A small audio captioner, trained from scratch: 6.87M parameters.
Rows from block 2 of the text decoder, named by matrix and row number. Each number is 500 + 25 x the weight over the matrix's rms, rounded and kept within 0 to 999. All counts start at 0. Numbers have three digits each.
# fc2: MLP down (decoder.blocks.2.mlp.fc2.weight, 256x1536), inputs 171-341
fc2.169:518481534490480518478514453544507530493519511478473475514520479474478482490467513527518520518489475478514522493473508491515470557479502506475504478516472477518498516476522517480486496493506482512491468514473474471517523489474526489481514519508505500567488508496481506477480474477536518473524511473510476496505473513521522469509521520505523516489489522489507501520495478518499522475493487476466492481520498511476509486472501518491473476523474522526421518508505436510470477520518522480461456491459537477485517519473
fc2.170:515534526519485512481511515518526513484457490484483487500516483488483489511480519525518513517512483520518515519457477485512485532516510505520516482494481478513517519481509510494519496527519485508515490512485487482522516479480484485482517489517517520509494504482515504475526519499489482480517528512475487515516486516509515484513521514517513519480513509532485516515482501515517513523483496483481518428509516523492510493482517506518485486513480506514524516521518485500481484505519514518536512520512499487518516499488
fc2.171:542495543545480537468527572500527528463529482464469471519530465483466473518467533520534534531511467487534533544462480453535472464466541530520531469504469468534529545469498524534523523454532463524511460537470462467525536462464455467466537525552534537509523534469491474466470488474517528469523528529528479550525468529528532464533527534537528539461521469444467527531448477533548532520518529473485528553530528533462520482471499471533465464530467532528450514540523470525463469523535520572462476533520510470462539527470
fc2.172:519515523516470528475519508548491527474519488470474486515531475457476479537494526513513529533525476509516528525489485491512475419518501515522524475478475473520525518476507467466491513508517471512457473516475478479522519473480473469477516479522522518550496491464490470455477509460496493475537527519499498533525479531520531477513537510515524517474518487477479529529557504522521522520493426463448537324529520503479499494476531501530476468530477526555494523521511478478458475524514519519466498515525470474482518511478
fc2.173:510517500508485510485501520507504513485511483484484488517515485496485491513482513487508515523515482493515511509484477487508487510520506485521515485530482485501502508485500496496525469503508487517487480493485485485519510484481526486485512476515518516528514478496472527488496505496490469478519520522511488511473489510512512485511514490510515512484516489504487504512408474509512508517481538483476513475513512509482517476483518498519489488511488519513524527518518475514486488509514506527472517518514489491515511516487
fc2.174:525556495545474527472517516468528519466515464467468466523523470468475475504443522552530532514496471535534525542464468471522469478492532548508528473517475471526523538472552534525523524529537476523468476524470457472549526466471499474471524463531538533547522520488509478471464483478495496473520517507526479539486468490523528472534530523531526533471479486462466530524481490562534522546474577470497505492520517534469488488468532474492469466521467527524432521525548476525467473513533520518456476533535497463471528527470
fc2.175:528550507543516526475528516508539521465533475474475460504526471468473480499498499521537529518564468516531523532479498473526474451530531564522520473480478473526528534476527492468513480529529481528473473528475459475540532471472480481473525482528545530484485522477565503474457517471475463473511529533525494536510478518532524471533556534537530530475529513477469500528503550522560529527508418466485525594521520550472518534470510511520474467526473537529543531533524483477458474518528549522508506527526508473498530485476
fc2.176:508536473483520487496467525505507494512526486472490518492471487468480489510516468488492470495474516526506492509492515533478510470572476485523444479493492507487469509485526491485507469497514487482488490470484473519493508483509504481495484473522473474515488484479540509483504527513390464476455485494466508490499492485455473482474475468499475484493500529456507509475495537505542445488493579514512507553448464484464521521489522517480510511456516513497538546522490529493510506495472467555557526513517474483493498488509
fc2.177:519537543516492520477519490514508525476427484478475485502523479476480475524460521512524520522472480483524520523475468485518476507530517482510516478491477478514511525478511513509514482529518488523483482512478475479519521475475486473474517475523522525521534499472483527471508541460482462477523507525513482519482477518529523477515533523513525522476522473499478510518397456521510520521489522478473517465508520506462472479474527468522474478523483525526402519515526472509476478491524518497473500521515508477485521518473
fc2.178:513515500513519512484498531527502517486521470482483534479513482482483499532527477519483509515439499517503517517479498483511486498515490502523517480481483487516512512482519455447496476486517483471483494502487486485522518482484475481482512507518486511526480475479517472493485509523474514479516503511449527521522486523461514487496499515506484509484514517467484527509490519516520500503519478509486523500478515472446516516487523537523492493478479483519502448513504467468485487530507465528522506497493468486488507476491
fc2.179:541540492555479537463451517518489525470499483447454493518535457447461464406478535527535535478577459527540539545487480472526453382564545544535501463530461454532541554464535561555533503491538466529522446536454454463533531445466439459445535493532541536531532525454538487468452488463484556467531536564539479511482465489537539449550528540538529543464494475469456536542453509494536537485468496486510529471529480538471490514451539481481463441532473532511500528528554450491491458522550535559454479578536431468447543527457
fc2.180:498507470507475512482538501488500522485547484504489489515519484488480484492505521518516529493548481518519511478513482485484489462479495510493490482518475476477522497492490518526507515480467484518537489502484502483509515482495509516488510473476519509477522497490473488480490477480498530522546519476508484475481488488516513483505524518515520509480488485456515526518520492481512519484484509481513489479522485514491483468487494477487492482520488520532516521535508489517491485547498523514497482522531477493483516520491
fc2.181:513505548521488519474531518469525523470517506475474479516522476473475457563437522513526526525524476490525517519468520478519473460534526525532523476504476474522526526475506547552517523530525508513491487529477470475527522477459498480475519469512516522517504539473535516466506510468540523513516527516521539519537477522523520478528525519518522519476519523557474541521546478526524517525527557478466521463515521536491534511472542512525471477522467533532453516521520473529470478530525513515444499532532476473495525571473
fc2.182:510470534507482513488503537507493515490512487488487489490514485514487522511488495493474525522450492498493514511476499486509486532513478511518514487472488490509513495489485478469514467487511497513483488496485486487504504488490487488485509480518515511470494461484451450496492509525465480484516508509506496519500490518503515485503476515502514510487516524484490499515571487512504512502488533486486520493511519501489514494489527487520486495512490514517470504510506485485482488511503431516508526504522478489514510476489
fc2.183:516467518518479518483508502500509517484508478485482485517516484503484477509481518516519519519521481505520518519482480483515482553516517512509512485526482482516514520483501485475505515537516484520522477514483484483518515483484503485483516462519522520520514496485496498484496515495489431482518512523518475516507482515519520482516519500517519518482512500494484521516442477516511517519513526484441515517520515516485513471482511484517482484517485521512522526514519483501484485503518519505470500515516520485506518520480
fc2.184:516497527516474519479541515540509528480516440476477483514522480484480481557478514489514524526509478484517520515470520492517480523529516518518519481523478476519525519480549497526516517537516487518487492529482473478509517478476508482478517486519519519523515468479465506474492509488481516474526517513517530520480485521520521479511527528515521518478525511531482536519532483517515520518495510476466524482514522514491520472477530477525482480521484519531436519518517495512474483522517521507500510519520486478524518522482
fc2.185:511491491514522510493470520524518508497500516498494492483506487509490497501517474514510495516504508524515514513501494494516504588517508511514513492484492492510500515487508482484514488548509488494508524507491493489519505494503496492487510533517512512500488492492517528497524518506473490533510483519506519516511488515499506490513494510512495514488514519487492504499557524516502508492514540499499507535501514511517518524497507523515488503489492484497511467513515524519500491514514468529520529518521527491492507477494
fc2.186:529499492526477524480518524513545519477532493475479477505520480473478473482489522519529523503532471517527521524484494471526480498517532524523511479493478473523523528479520527527531515502525482519537441525479470479520527474477482479479527520526523523498476544480525492475472509498527521508513531532528498520517476514520521477533517523527518527479500514469477518524503476519530520517510494473483515584526499526479523530478507501484477469523473520513600516531523470527478478517525526542449478531528491471507526527475
fc2.187:519530473525518520482496505505529516482506491483481486499519483480483480503478532519524517512544482521523519523478466483518481464525525520520513482488482482519522525481520520499507512541521477518529466519483480483526521482478480480482525468519523523516483530480530508480502517481495531481516531521519505519523482515520519482525527517522517523482515516503481525519408491518528515519516504482477515455517513527493517519480515528514481481516480521517536517526525462512482482515522519511445469524500517482462521526481
fc2.188:522486528520476520483509490566490515481509484487482485508516483498484487498477524513517517485511486517518522516480488481524484548508522518506518484507485485520517517484509507524520517495521484520474494522483487483512517483483478503483509491518516516510519501486516483479484507500489484521516511522525484518486484514512519482525513524515519519482509505479484519523506521513516519477479522486509513503529511509476491514485500479505482487520483512511394507509518492484501482525514525515484493510499484485505516507483
fc2.189:518547499492518522481549516516517530496511498478477483507528478481482476535509489483515522525503480490511521519475521498518481492530507485520523481482477479518526519476529523511517481519515489490485483521480477474508519477489478478479519498520511513527470516478495516475501517472520498476524518501510519523518479521528523477508541532494518516485532508507484501521503477521508525523520521481476523516514522511482519477476528511527497482526493532542499525520501476517476487524519520514477505522534530479495522492475
fc2.190:544528507554470536463536493594518539460563485466454457518530464449463470480479527541530532474541462545534538533465483472545452511489538539503512464516460459514533544467538540566533520495543465523507470530465463470531538450464458492448535498531535532490523534482509462469447477474492562470517537535534465506481461496533538462547534537531529544461490475454457533542462482532536534488477389458500494484527479524478481491458498481489462438533468524528488519532545468512481457534548537542478462539525478448479534518461
fc2.191:521506504516501516486516509546503518483490515481488512504516482488482474513509522513509512519457484521513520511481503496524499432513499492505518485502484483521504516484518528496519479432518491498470489513488488483515519482484449487485509511515506511540475506482514528485528467509496502487519496516490500514478475519526517485520535535494519515487517516468492514518476533520506525492481331493489518437519516485478513515495521528512491489520485515531433508494519503505484493527516519512510497515512460484531516475475
fc2.192:518506521512466523478539531544480525480519481474477486512529478485478481554489522515517524519538479445515522520450480491515480487511508510531524478509475471517538514478492475466516515480515476515506489516479477479502520473477444469476525481517518519495521478467464475470484507469471516477529529508511490523471480520521524480503527524509525516474520467498481519525476471511514525516496421475449529448515524505482475457477528481524487475529486520545488515516515490463465479532514521510508491501470479476490520514479
fc2.193:521531528529478526476489498414499517470517475473475479514521473473477425503455526521529533532473476539535524530501470479493477389523517541524519476499476468533516539475549466433512496513534478521481479505478476477508518474474499477472530478524527529568486467463494473459475506470478481477521508523480470533494465521519528478520545497529524528475520489484473537521389547537532516529477517464481528468521518538468477460463525482522473476514474531525493527526520476484469478426524491530467510524535458479522529536467
fc2.194:463543489514482486497514486476471473505500489518503491521498504532503527446484519496501466482551498495513474472551476489465496393516495512465477521524502499465477487513478493514502521517464510520507515476513531499518480499523515537502469481458521512478524475530482493515488521505521484529482494518512484478472521475501476500513514466516511497501498485491500485502420493478506504513474503490527471476497518516500480465502466481483515503505501504493516531493523498549523498463509514508497534528500472529536483517505
fc2.195:516546477516493511486525518532510520491512509483485488519516483493485480502557515521517508519507485521518512513494497488512487430522510512514510485526484486510511515485527529522527462530509487519516493504487489486530520486486481487483514560517520518524522501494501537487489508487528565486515507510510483514492482510522513486516532516519516516487509494459490523511442488517514518508492415483512506446514515524494513496485513525516490489517487524521467523519521496521488491518520521507492507526514524488524516520481
fc2.196:513528445509477514481528536533514528476518515478479480518519480475484480496520515503510523523505483490517514508495554495519504569521518527532491484512482483514527512476578521525504513521515481515496509504480501478501522480511545499481511491515501514546518538481513514481465512490504509497531525467517618520498481501524518480498524535515517511483488520413512525519557516520523517507503543481511496499516502522491498520478539522483485492520502524529433524524509490519478482535513520525523493526584486486516517529479
fc2.197:558368525530462544466554606581487543459554483452461461511540455456460458540468529530538539519522464530546549532472496463579465493462557532522602462515463437553541545462487547590542510506546461522462480584458422464511544451467391480453549556547536529465522578444470468436445461445523486466535542592548489531491471560542536461556536549523532541456501466471435511540513489520527541518477520462477566499538568521476493505461534465489466457538466527544466510532537489560456463547532532572500473538541449422501545519464
fc2.198:512453491510519511489479514513515512498498517487486494478502486481498494518515471520502504519515521517504513514483534518517496601520506506510506489482487503519517513482517531516511473563516496476507522514490490486516507488503494485484512518511465497524478529485515511491513515519494495516519507509508519514522488521480514489510479518505476510491510519498495512510553519516490503517521602509476522531493500502501521518485519525492485510495494483517520480500482524520495488523512492513517492502509534489499510478493
fc2.199:524532527530483522479521551482517520469518465473479482524519478496478468504457524491526533501507467512536525525470476479515479491531535524535511474517478467490512530478542505536525521538525479523538471490480452474527523478461509514480520482533540527497514489496500481482481508492511500450508517548526474526489477484518523479531518502526522525475504482466472527523399491517529521514482549475522478493520517526467488515479501475489478465520479524520488520529532471518500479484531519548478496535534474476504525527479
fc2.200:518529419524516516483456515518514514472466518478482489485516486478483469497510476474518513506474485540523519519489506489518483469521515476518514483478484483517495522483519488502510483510519486508474468512483481483497502483485462478482515485521521523512475494479550522484513522498464469486518495524505511517514483514507517482492490490516512518483520515368489517506443545514515503509473505482484516552487513514486512521483515484512483478499491512510541520512530558508482482497522470526510520531515477481460517481475
fc2.201:517522483524522516483496499518520503477516538504485485520519480474481486478456523505524507468515491529528509501481481484519516435474531518469486476523486488511521523481514563556531518464517476503512492516483482484527518487477453509482507528501491518517518532479520517482476517481529524519485525492529493482474485481526515485529522521521515518483479507479482511519488516516519524475475473494531477465520476524491496524484515524480484507523490522526404515519520492531517478522526531483487477537497460506471520517483
fc2.202:523483555532478523477511509464529517472511459475475476518520478467476469510480521517525524495516474516528519524484477476522476654487535517487487476518478476517520532479513533548517514550526478523511476524474463478525517468477521493479522492535530527510526517497479481474479482476494506501519518503525470501464476485517521474526517516523521528474476470518471525519505483517518521524478725480512467506521502524488482503477489466483473465520482521514461520537533495519485475513528516507483484530500493464482526523472
fc2.203:521541436528522513482437498521513513482480563478481501488518479473476474498528475515512500470486502522526512524508517498513480346543496485519501479481485492520520518483518528535509481450519471481475482510477483487491521478479450479478509510517516518519463521468535507508470525528495454484506521514471511525532480502516520478522490514494493513491517490437486522491470519522537518494487482510488519464487505499490518518482520518511491497510503521487617553528500453482483470496521474499484476531544443481463523483472
fc2.204:521521475515509527475501551529490527472561500466474471484533475471468476536526525519520534481610467512519525524475447491524472435518513543536500472473474463523534519475522505435478482436521473477521471519470463475517531463474464468473529517520512521516477508471508475472459499460470549475531539515504510542475475536524531473491537526520535519472508471458471525529485523514527524527512383495452544455522520489491512514474528545512478470533482524550591522524477506426469470536516531535525474504495413460475520499468
fc2.205:502511489510502513487508517493506512488509486489486488512516486494502490506496500486509505492513494479509501512497471478504492499517501479516493488501484487507505511488490442489512494497510488518477501462486491485519512487490516491490512456505510519464516435502474505495491503494511490487525508469501504513465485469500513486486520469519513511486527481494489515503442494491513510487508498490514503475472517519459489478484514494509490512514486522518494531523489474480516489489517512506478486516483488562530513519492
fc2.206:524507496521482523473539566573518531475529463493468468518530475455471476544549524500520516540516473510521527505483520494521468635486512518503495472517469477521518522472514478495517510501514474520512475506472457477528528468471510478475528509516512514525528505468505480479462464477516512467532533493520513497503476504522524471524528522518528526469484526481472519527516469517524524488483569472501489545523488515520513482472485522494469478525476521530563515529500468513491465526519525576468465513493546464509518519470
fc2.207:510554510512487511485529508465501515491520502484485488526514484494487503519481513487502512506519489500506504509483468481506486490528498522513504486516484489512519507484543514492517497543514501512487497500487490484502519485483502501485502471507500514503518500502482478491481520532521517480509517457502505516509486498508513486505512514517513509487527507473517520516520539508519508526504544484488523488503513517481515496481521499494488493517480524530492531516491480458483489514514516483496497510521483494545510529488
fc2.208:516517536520478516481531508500483513481519471487480483518518481499481484538476522520518521502517479487518518512477477482514482615496515518512515478517479475500513519485488479523528522537514486518520484520481481480511521476479491519481517467516520518473523469501480473480483478475462505480519518510517475508480486513514516482518520520516522519478509483496480514519466478508517519499478556480514501492516529512480478475481483474514484476520481516523487515517518481479482481515516520509494492513493491481504515517485
fc2.209:521520523523487516484477523496500510483479490488484488512513486485485480470472525523522507479522483528526517518488486477517486519508524517511504482523484485516514521485523536564539519537520484521508473514484492485526520484480503494484519524514517521512524519484533499483501501481491477497512514526524474500488486515512514485530520520521517521483501484479481524518444508499516518508503543485521511491524502526477485523484504479500485488519483519516494520520527485534506484501523519558471487534503494491519521521483
fc2.210:519484483522518517480532515509523511491526514481482481483513483478477486515528517522523515509528500520521516518477517478520484410500523519519499478482482480522519525480517521515479511465519486482522494517482480482523520482476476483480524521510484516515474525480526525483500514479547555519512520512519522510523483521521516484520519517521490522484470518539484518512500465518511518516518435481481512509511482525540522528482509522495483467510486510519548470516511487518479482519522517521475473521461507479488521509480
fc2.211:511479515514481513484524521560502516481509490482484485508515484487485493527473516516512517525489488519512519512499493488515482451517504515498517484486487485517510514484499503476500517485510490516448487513483482484518508485490485484483511516514518514523485493484498525499485508504506512525521494524515517519511485523517516483519510518513518513484518524442483513518468494518510519513517511483491519568524521513486512514485501478518484480516485515524480516503517490515484484520513516521487496518526478481509512509480
fc2.212:515523532523474516479469457524509510459496506478478488519516480472478476503440519529520520518516475527524517510485444479520477576510520518498512476507480472519515521479523545570499517495520479505439476516479475479524517476473488488479508502513502518536483536475524516479510517480520435501524506537520493506518484522510516481536519522514516514477488517500475511518433527516513518482484588473457507479517513517480514517481526512483479479516482514525506517505530487519498479515520518502492484530501481476493516511478
fc2.213:520525456525513519476509524503527519476525490475477474516521479467476476484542516495523523509536473544523514522476490492519504495495527517564489478529479478518529524478528553542527497483522480512549485526478470481521519475465465470478524483520502523495516524470524512478500518469493517501511537465519545481507479486521517478518520520517518523479476513514481513516573506518522521488510536477485464471517469526495536526478525522475475476521495523516644523533530480521469474526527523541483477537492469470474524522477
fc2.214:525519486514519524480478526523524518494476533482482516483496486481490485517521483534514515520448510518498522524481524517522514593520530483521519484478479493522516524481525536542530487543519513479492514517488485473518520482490490483481524530518486491535481540483521539496523522510491515489519486522512518518526480523485522495530472518484478521475517522475476536511528515526477495502522537515480516525504511485553519527488526521526492497484498478503504473485487528561486492519526475539512498548531532479479527483481
fc2.215:525532462537478525474500507494526521467533483472472466522523472468474474474455518492529529477533469557534521540479479479525472506554537539522513472521476454531525536475553550531518488575531474523473468512468437475545526473466493471474522475524540530495517508454582466465469485457476432458506526510526468534478478473521527470532528521531524531471485480487469518527452521517534519557461518468512515479518479537477486521470524469474469459522474525522523525533550471495505471519534524500465477536517474482464528525476
fc2.216:517493491521521511482465522526516513501490541481482486483511481481487506505524481524521516520488490521524518523491514497518483543516512496518516479481482482516510523481495507482503485502513495486491514508482485482525503483519490483478516522522531520520480513480517545517508525494477503493517484533516510521517487521490515485505483510521476517479516522463480521501518500520494509515517552483486516521487513521535513522483511518524486485471493491498520478516526507523480486495523490530504499534502518482486516479500
fc2.217:510506496508487509487528495500503516491513502487486490499510487502488513510475495516508506502508493497502512512474515494511486480516492521512506489476486486514513509485518474398461509512511498509521495504487491485506516487485482493485505516513507511455474499488489482507490518530490471501510503502508525513512485514508514486486488506509509503487516517497491512510519507515507513517517502488481515534468516512496516525487515499513489489508489496511510505500503500493487490508513506502517517504456504487507508495489
fc2.218:503527504492519486506460491520496481497482477486507510519482502458481475483522485485484503486453501543501483487518466509484510499488487488491480484518511513483476489511543506529504483464502461482478456478499479515492524498505516491509480482496485485540524488488507506479486478491461486470481490492483486486479511487484484499497516486488487488509481488527499504485495522486514479485478594511532487468516479487478483521507548531486503509472512528483450528498490505483510501476484470505446470502569454511472490535499
fc2.219:521511536526476524477525520517510525467526450476474475517524475466479473534479515479520528522505478487523522521482491488517470523528521524510520477513478479525520527477550487512528506532526468523471486522476470479534519478477525466476519478524524524531523467478477477471467503471505512471524517529518475532480479523522525474521526530524523525477521505492469513525556478515523521527515533476483532491523523520479497477470525472523467479523477521532430523527523474502475473518522522517465502521534483476520522521476
fc2.220:524503515522485524476552500526528525473527504473476482515522479473477475530470523526523520488526473518523520524471534483523477653482526526472486476523476474523524525475523523538515516534526483520517474523478485478520530469465490475476521525521512523531513539480520487474481510474530522512517524492522529521534480520526522476525529525522522522474482516508487521523542478523523524523525511477464513588519494526483527530477521489488475472524477521527451517519515490523468482527523523516472480524505538472517524521476
fc2.221:523493519532480521480518521519515517474516501480479484490520481479481485521525519515526525518474481493526520522483505475520479492516526485521522479474481480520510528482506535517526480460520491521468481523481480479530515479480461480478521472522526523521483501478503519487508514484447524482519511535520509525512482521520521480530519524520520524478520515447481505521496482518516520512511469479483519494518523509488516485480519494522480478518482509519512476521530490515479483518526516526488514531507517478466523488481
fc2.222:504477514492483504488509488488507508512508520501489486515513484505487487488471512512513509503492496460507512493481525491513487381466495518465508488522489487509507510487458468425482516445494496515514499507486494487507507491496474524486503528509511509463500492515476512491481537486515499541511504496515499511499484504516509487494511505510513503494468523461523476506588494517502517504484491485521480492510515516499513467487466485506487490513492514512323516485503496521481489511509510515493534502493458486509509515483
fc2.223:549540481563471548466504512527530534450513494458465458519541464447466420489515529501549542534536457521558539545483506472543455485488556530517531472501465466548534557462557540540503481512557459533489454540466445461549534459450470454467539476548550561524502548453491482443453511456536484467525533515539505535525443515543545452554541530548537552457498464451467520537457482531558536538506504465466525540533523553490520493463533464511442451535459541527547527561555473522463455515556526520466444551553436461463549536430
fc2.224:528547522534478525478564512534521527461522482474477483523521480481478461532482516534527517517515473509530523529481499481525479550519534532518520480413477474525519529478553485451524518551526488520486472522479466474520538473474491481478520543527531525461483516481522492467485513463508465477520501530522484531520473518524524478527534530522530522475525506426477523528416509520534526518501537475470512619511523523456506558476508426516481468527477519531525490517529481471471483520526526523475501530490539473495524528472
fc2.225:519496487523470518476541514506513519473538463476479482514516482462476512527489519490512519518543473525518515513484478487522479517515522512513516477504479470520521519480525551551516510545521485515515479524480481480511516479475468485478515473512510515472529530473500470473481513504490514509519524514514519511523483523512519480522508518513518519476521509472482509523511477512511515524521516478474523520504510514491517503480529475504477470522483506521625509512527477510467478532519527515496474520498475474505516513482
fc2.226:528526440519466528475546511542533528472521518470477479516524475474471476514524517526522524496506473522524525526482505479528476564468520502511525478485475471526522524472531525504493478495526471514501471523476467473518533468474471474474522551521524522524452528470486477477460467478478522478523521505518523520525475518530526474523532534520527520466502476409473508529491484521534529508511496470475510555520505524467519518477521498498480465528474523530563508515537489508473475524525529503479469535484516474475525518469
fc2.227:523487522526450520479481583523463515477531435483482490461514484479478494513522488497513527518459478495521521518464417488517480576513514479528518477463481476518468522485493488480523469513525506522485479512483483480505515480478491481478523472523523519444507442473487488492485505467461498476516520530499478519468480523505518482518507513507523524477521499493480485518494477491510506514474555483483522501504521448491504468483520480520482477510483489508538485518524468441478480503516471542517517510492515482479517501484
fc2.228:537333520530471536470516511488527509473515492490464475513527474501474475459479535513536533534550467515540536526446486470537470480458538510501555468516464468514534546475440544567518520431526469526518468541470475474517518471470464489462546470539539532504523541494479514467493473465540549474549532562545483517487476524532532474540525528532525546471490448480469533526481419520518531469480382471460493471541505513494489467466491474513472460530480529515505503533537466559467471525539538520474468536501472471496542521469
fc2.229:519512529521484521481527472515536518483520471483481485525518481496481486525487518522520517511517481482521518521475465487514480585517522520512514479478482479518520523479531482466497521533520478516516494517482480481520525480480483478482516493522519519534492494478527477479485520487518524477514515510513481524518479517518519483516516521521520520480513515494482522520532466519523522521532496479480514468520519522479514511481520476516482482518478514515494514521514474462473481518519512502496506515505510480477519525484
fc2.230:517556478519524510478455519519522511489503517481482489487506481464479498500521477524496512517514512532498516522476509486513479474526508511525515478478483485518517522481521511529494480524515493480492482512481482484521510480503473478480514490519519516505480520477537522500473522504475473492514509522494516521524486519477514480514469516512474517481518518480480519506508529520519504516516515503482524526484516521509519518482523528518469486486492480480538486515508545510477478489518465532528505532547476481472519483487
fc2.231:465527501471480470518516502494476480520482486513518507517472514520494519485494521482481472484468523480482475474493493551473516454485468520482484519518520519475480467520465469511507531551463495511519498472517515519477509518516515522515475513476475474525534462523466488483481493501522546518489489474480489478475524483498472520464527465504509473514486479460513537489544527482499479478478367516527485466512486507533483516516483492485519520515529521498402518458464618484514527475469509495522499472502481519580463525527
fc2.232:535535503558461537468519518478560523467520480462472466518530471467467470505467537530535532507560469559541530549477460465540467411480551529540540470519470460535533556470519564579547504514537468529506454542470453473559528462471475463469546460534553539524545556478526472465470482429467538464526539580536448537492468513528532468557536529537530547466494465472458525536444437520536529542450432464478516452533520545465487476470529465498471454529472522528518523541576455497474469527541529533456475562511447448480538527470
fc2.233:531522500496472536467538566531516539472555456465467470513534468464470469541536539483518528523492472474514536522466544488529459569488513491538526474495470468530535524464555504524536477554535447510482461525465469465507530467461494461469538489532500528556508514460473430460468444467461560464535540486508541522533473540527537459499525534514532527464508493497491542538543438520528531518535609463475531498530526507490524463461546545522459469535461527538441513527503484498462459547518522571471475518525535464465528525466
fc2.234:525527544521484529473525529514531529475537490472475481516531475475472472546496529526529527539531468519529526529473492472530478524521533526533529476476472450524527527474520530553525516535522478501541484528475475473522532464472481474474528524524527527509462542471492482430484509497513506474525530525528516527539476530519526476526528526524523521465509479492477530525523507528524527524526560461458531588524518533472525511476530516540479464529475531544494524525520485525467476532525515558500482531562467470476530563475
fc2.235:528518524534454533472524499541527528464529484469468480503533472471473456514455536519550529530555462526547530530474474468533471470521542524519528468483469439528527546473532536527508511520529467525470468535468466473528535472465473460471533483526548533526435531466506475476476509503554472459531534538538477528514470523529534469537548524540529538469522478492473527532427512523534528522480383447398527456521514528482482510465529477521471444532472543546622548536538469493453473483535533509468464539519462455502540537469
fc2.236:516428546511481518484521496462463517478511464481482480502519485506487472502472517518518522552510484516516520516482463501517480624519488512517514486508477484517502518485482491456503507530506499521527466511483481480521516483480510496485522488522524517517495475491469491490485507452474499482527502523511472521463471522516519480514518512515524517482521510482487499510563473519508517512467584483476522542519526517487518468479489479524482484516487522523570516517514466461481485510515518530448520512489528485555513528468
fc2.237:524453522523468525477517519520520521475524482477476478507522478472479474508480524519523524518515475514522523524469487482522478545515529521522523477480479475524525523477513531501520516540524477521494471526475473478516525475477487479478527518521523522526486534475511475467477504508506476470522527525524521525530479520523523476524523520519523523476514512478478521527617478519522525521522483475439521609535519521478522514476517526518476476525479525521502515516518481503469478527520527525463480517509570475486525518478
fc2.238:521540479519489518481496547562485519473511499474480484519516479470476489501462519515518524478476472520518522521481480478514480539475513525494459480508481477518518519482524514520500518412521482515515481511477476480517522469480481480481507509527523518535517514452481480481480498482502494481518512476516491518481479519515525478516499512520518518477468485463487527518520529522522522518502550479520535507517509515481516497482539515481477472517478516513464517516491478485473479503520507532473488519541457482473520521481
fc2.239:526521477489511523469490558515511524498531518468469475497525476464470493517525507523527533507482481486519525531466524526515469512488517495536522475483473473524524526473517500453512487481531470496518467521468468477503523464468488474473524516532521524527475512464499479478469491483486522475523544499516525535523480514522526470492515512517517525483515481510495529507543436520530518532518560466480525518517514505528519472469518528523473470517493514514489494529488457502467471517522516564439496518500528472477524523483
fc2.240:491446521502480509489523508498498507501519481530496491516513491527492513510495519517508513506511497470507510467487486495516491662441503513482486504522497487505509499493455503484482514462481484519527519496494522487512514510504506521490512513467506508493525469523451480493499482489507531521533516454513501498472491514516510490495509515511516504491464513502518508514540475514500521500495523488518475474524514513536521454491484505487487493517497513514477514490506486513502490528509515515494500492445492501516505516497
fc2.241:518492494514480518481527509525529517483513509484481483519519480490481490485488523523518513495529484478517517517488479480515483509511518521501513481523483482514521516482481518520513523544512480519519497513482486483519522481484482498480516529507516517457525513502488491481476509490544518523516522507517487516474482511521517482514527521520516517482508477472485516517458478518519523510478461482518500467522507519493515476483463490504484483519482524518492525524512481524477483519517523512492485514524486483525519518486
fc2.242:528454535512517515482455533526471505478477503480485512459516484484483478480519496487490518532446483526522515503465525484533515467404515474512529484485474506518517524488487535584540473449524531479481505525505493484523497482484408478482527500521511516545480536476501529502517485507477504483519502546488529513484482512492519496539495522485522530485496475450514510523506509479477504478504451512481521444527513480470495482505523507505489488521514461506280449493541482495482488536517513499494482512509428512481523471478
fc2.243:528482486530491528472532509525518529462515512475473479506527478477474445527516524475523524516548475500520523526475511479523472458536535512521524476482475473525525527476532538536508479531528476506476451525474462473514529476471475477475525479520520527545474535472505476494458522506543522463523533510521523524528473521528527470526521524523518526469527508468480535526512451520524520525522457475465524480525518522497521474473530517520461470528472515526524510522525410510474476523526530483459463522513471471476526501470
fc2.244:518540493525518519478466530501528512479512479480480471481515480472477478498528483531526523515540477531525515526477510474516475453524524509527511476481481481519521523480523522500517469507524476480504500520481478485532515479476482475478523458519520524515484524478533505482495516493457517470510545523509510524522486517509519480521534519524501523482517518503475518511528523513541505532515539498483524503500507528482517519476519533521474476494487522518545547532527469493478478506524482538492489531535465482497522487483
fc2.245:537522499537510536461480597519544506462520475456454477512526465458456470474517534520533533483510461522536514533464492452540473548476541514539489456484456483532532537463525530552554492423546461490529453534453475463524532457449455462454550500533499536540524559457507476467455476467480547461525548489547555489498471494515536461538514526531527538460477480474469541531623502497528528488524571490506514498531482541462508525463545599488460482526462526519466510533492434562485455543552516543456474544562463483435538528467
fc2.246:505533524513485509488511529465501510493516477498488487523514486530489497515470516509516512483507488464514508508495487483498487506520506515502503491518488485504513510489486437507506526556505491517520494483486495485511512491488508541488505427506521519468515475521468479503487517501525501540512509462515482509481488499507511488508507483518515510486498488493487523511479490518514514512485558484527509507512520520491507476486467484498490492516484523510479521513503495503499487501515511515496498515516482500511513524489
fc2.247:522510523527480526482519478499480514479482483479480484513520478504479480496478530526517521498504475547528524520505478478489479531513525517516518476520481480496499526482515507526533510518523479524460475488480478479538519480480506470483515484523527522547520482481481482483482496490481431484524514532517474519480482529513524480538527523524525529479515482472478516528447505477524523493482519483511515485529512516469481518483512475519482474519481526529520521531529472484505478476520521525471486531500478487521521519481
fc2.248:523460471459503520485520522526513524512505515485481486473521484484491509516536493515490516525525498491487523510456527523519482539482486462516529484482481486522523512481439522499513473523518508475495523519482491482507501495488486479481523516508473477514478518477469445514497502514522503515527541488504530513521483526522522481500477518476485516509508515556516486523540461514467524520527480483473526512523526480573519429481514526521478483525502480524541472497466496513480487523512521534510494459455525485484519470492
fc2.249:524518545532470519478502465462514519469487472479477481509516481468478469520441518532530519487485476534538523528490505473533476589488568512430519477515481479524516536479511544583545512617529480524499470530477471478546516475478527482477517508518539533562531549485502491481485528476468470478522503565536453494539486516522521477551527526519519527475488491510471512521404481518504522524495552482464504592525502530481522529479511473503470476518490516516348517505572488537489480506541522513459480559496522479508529523474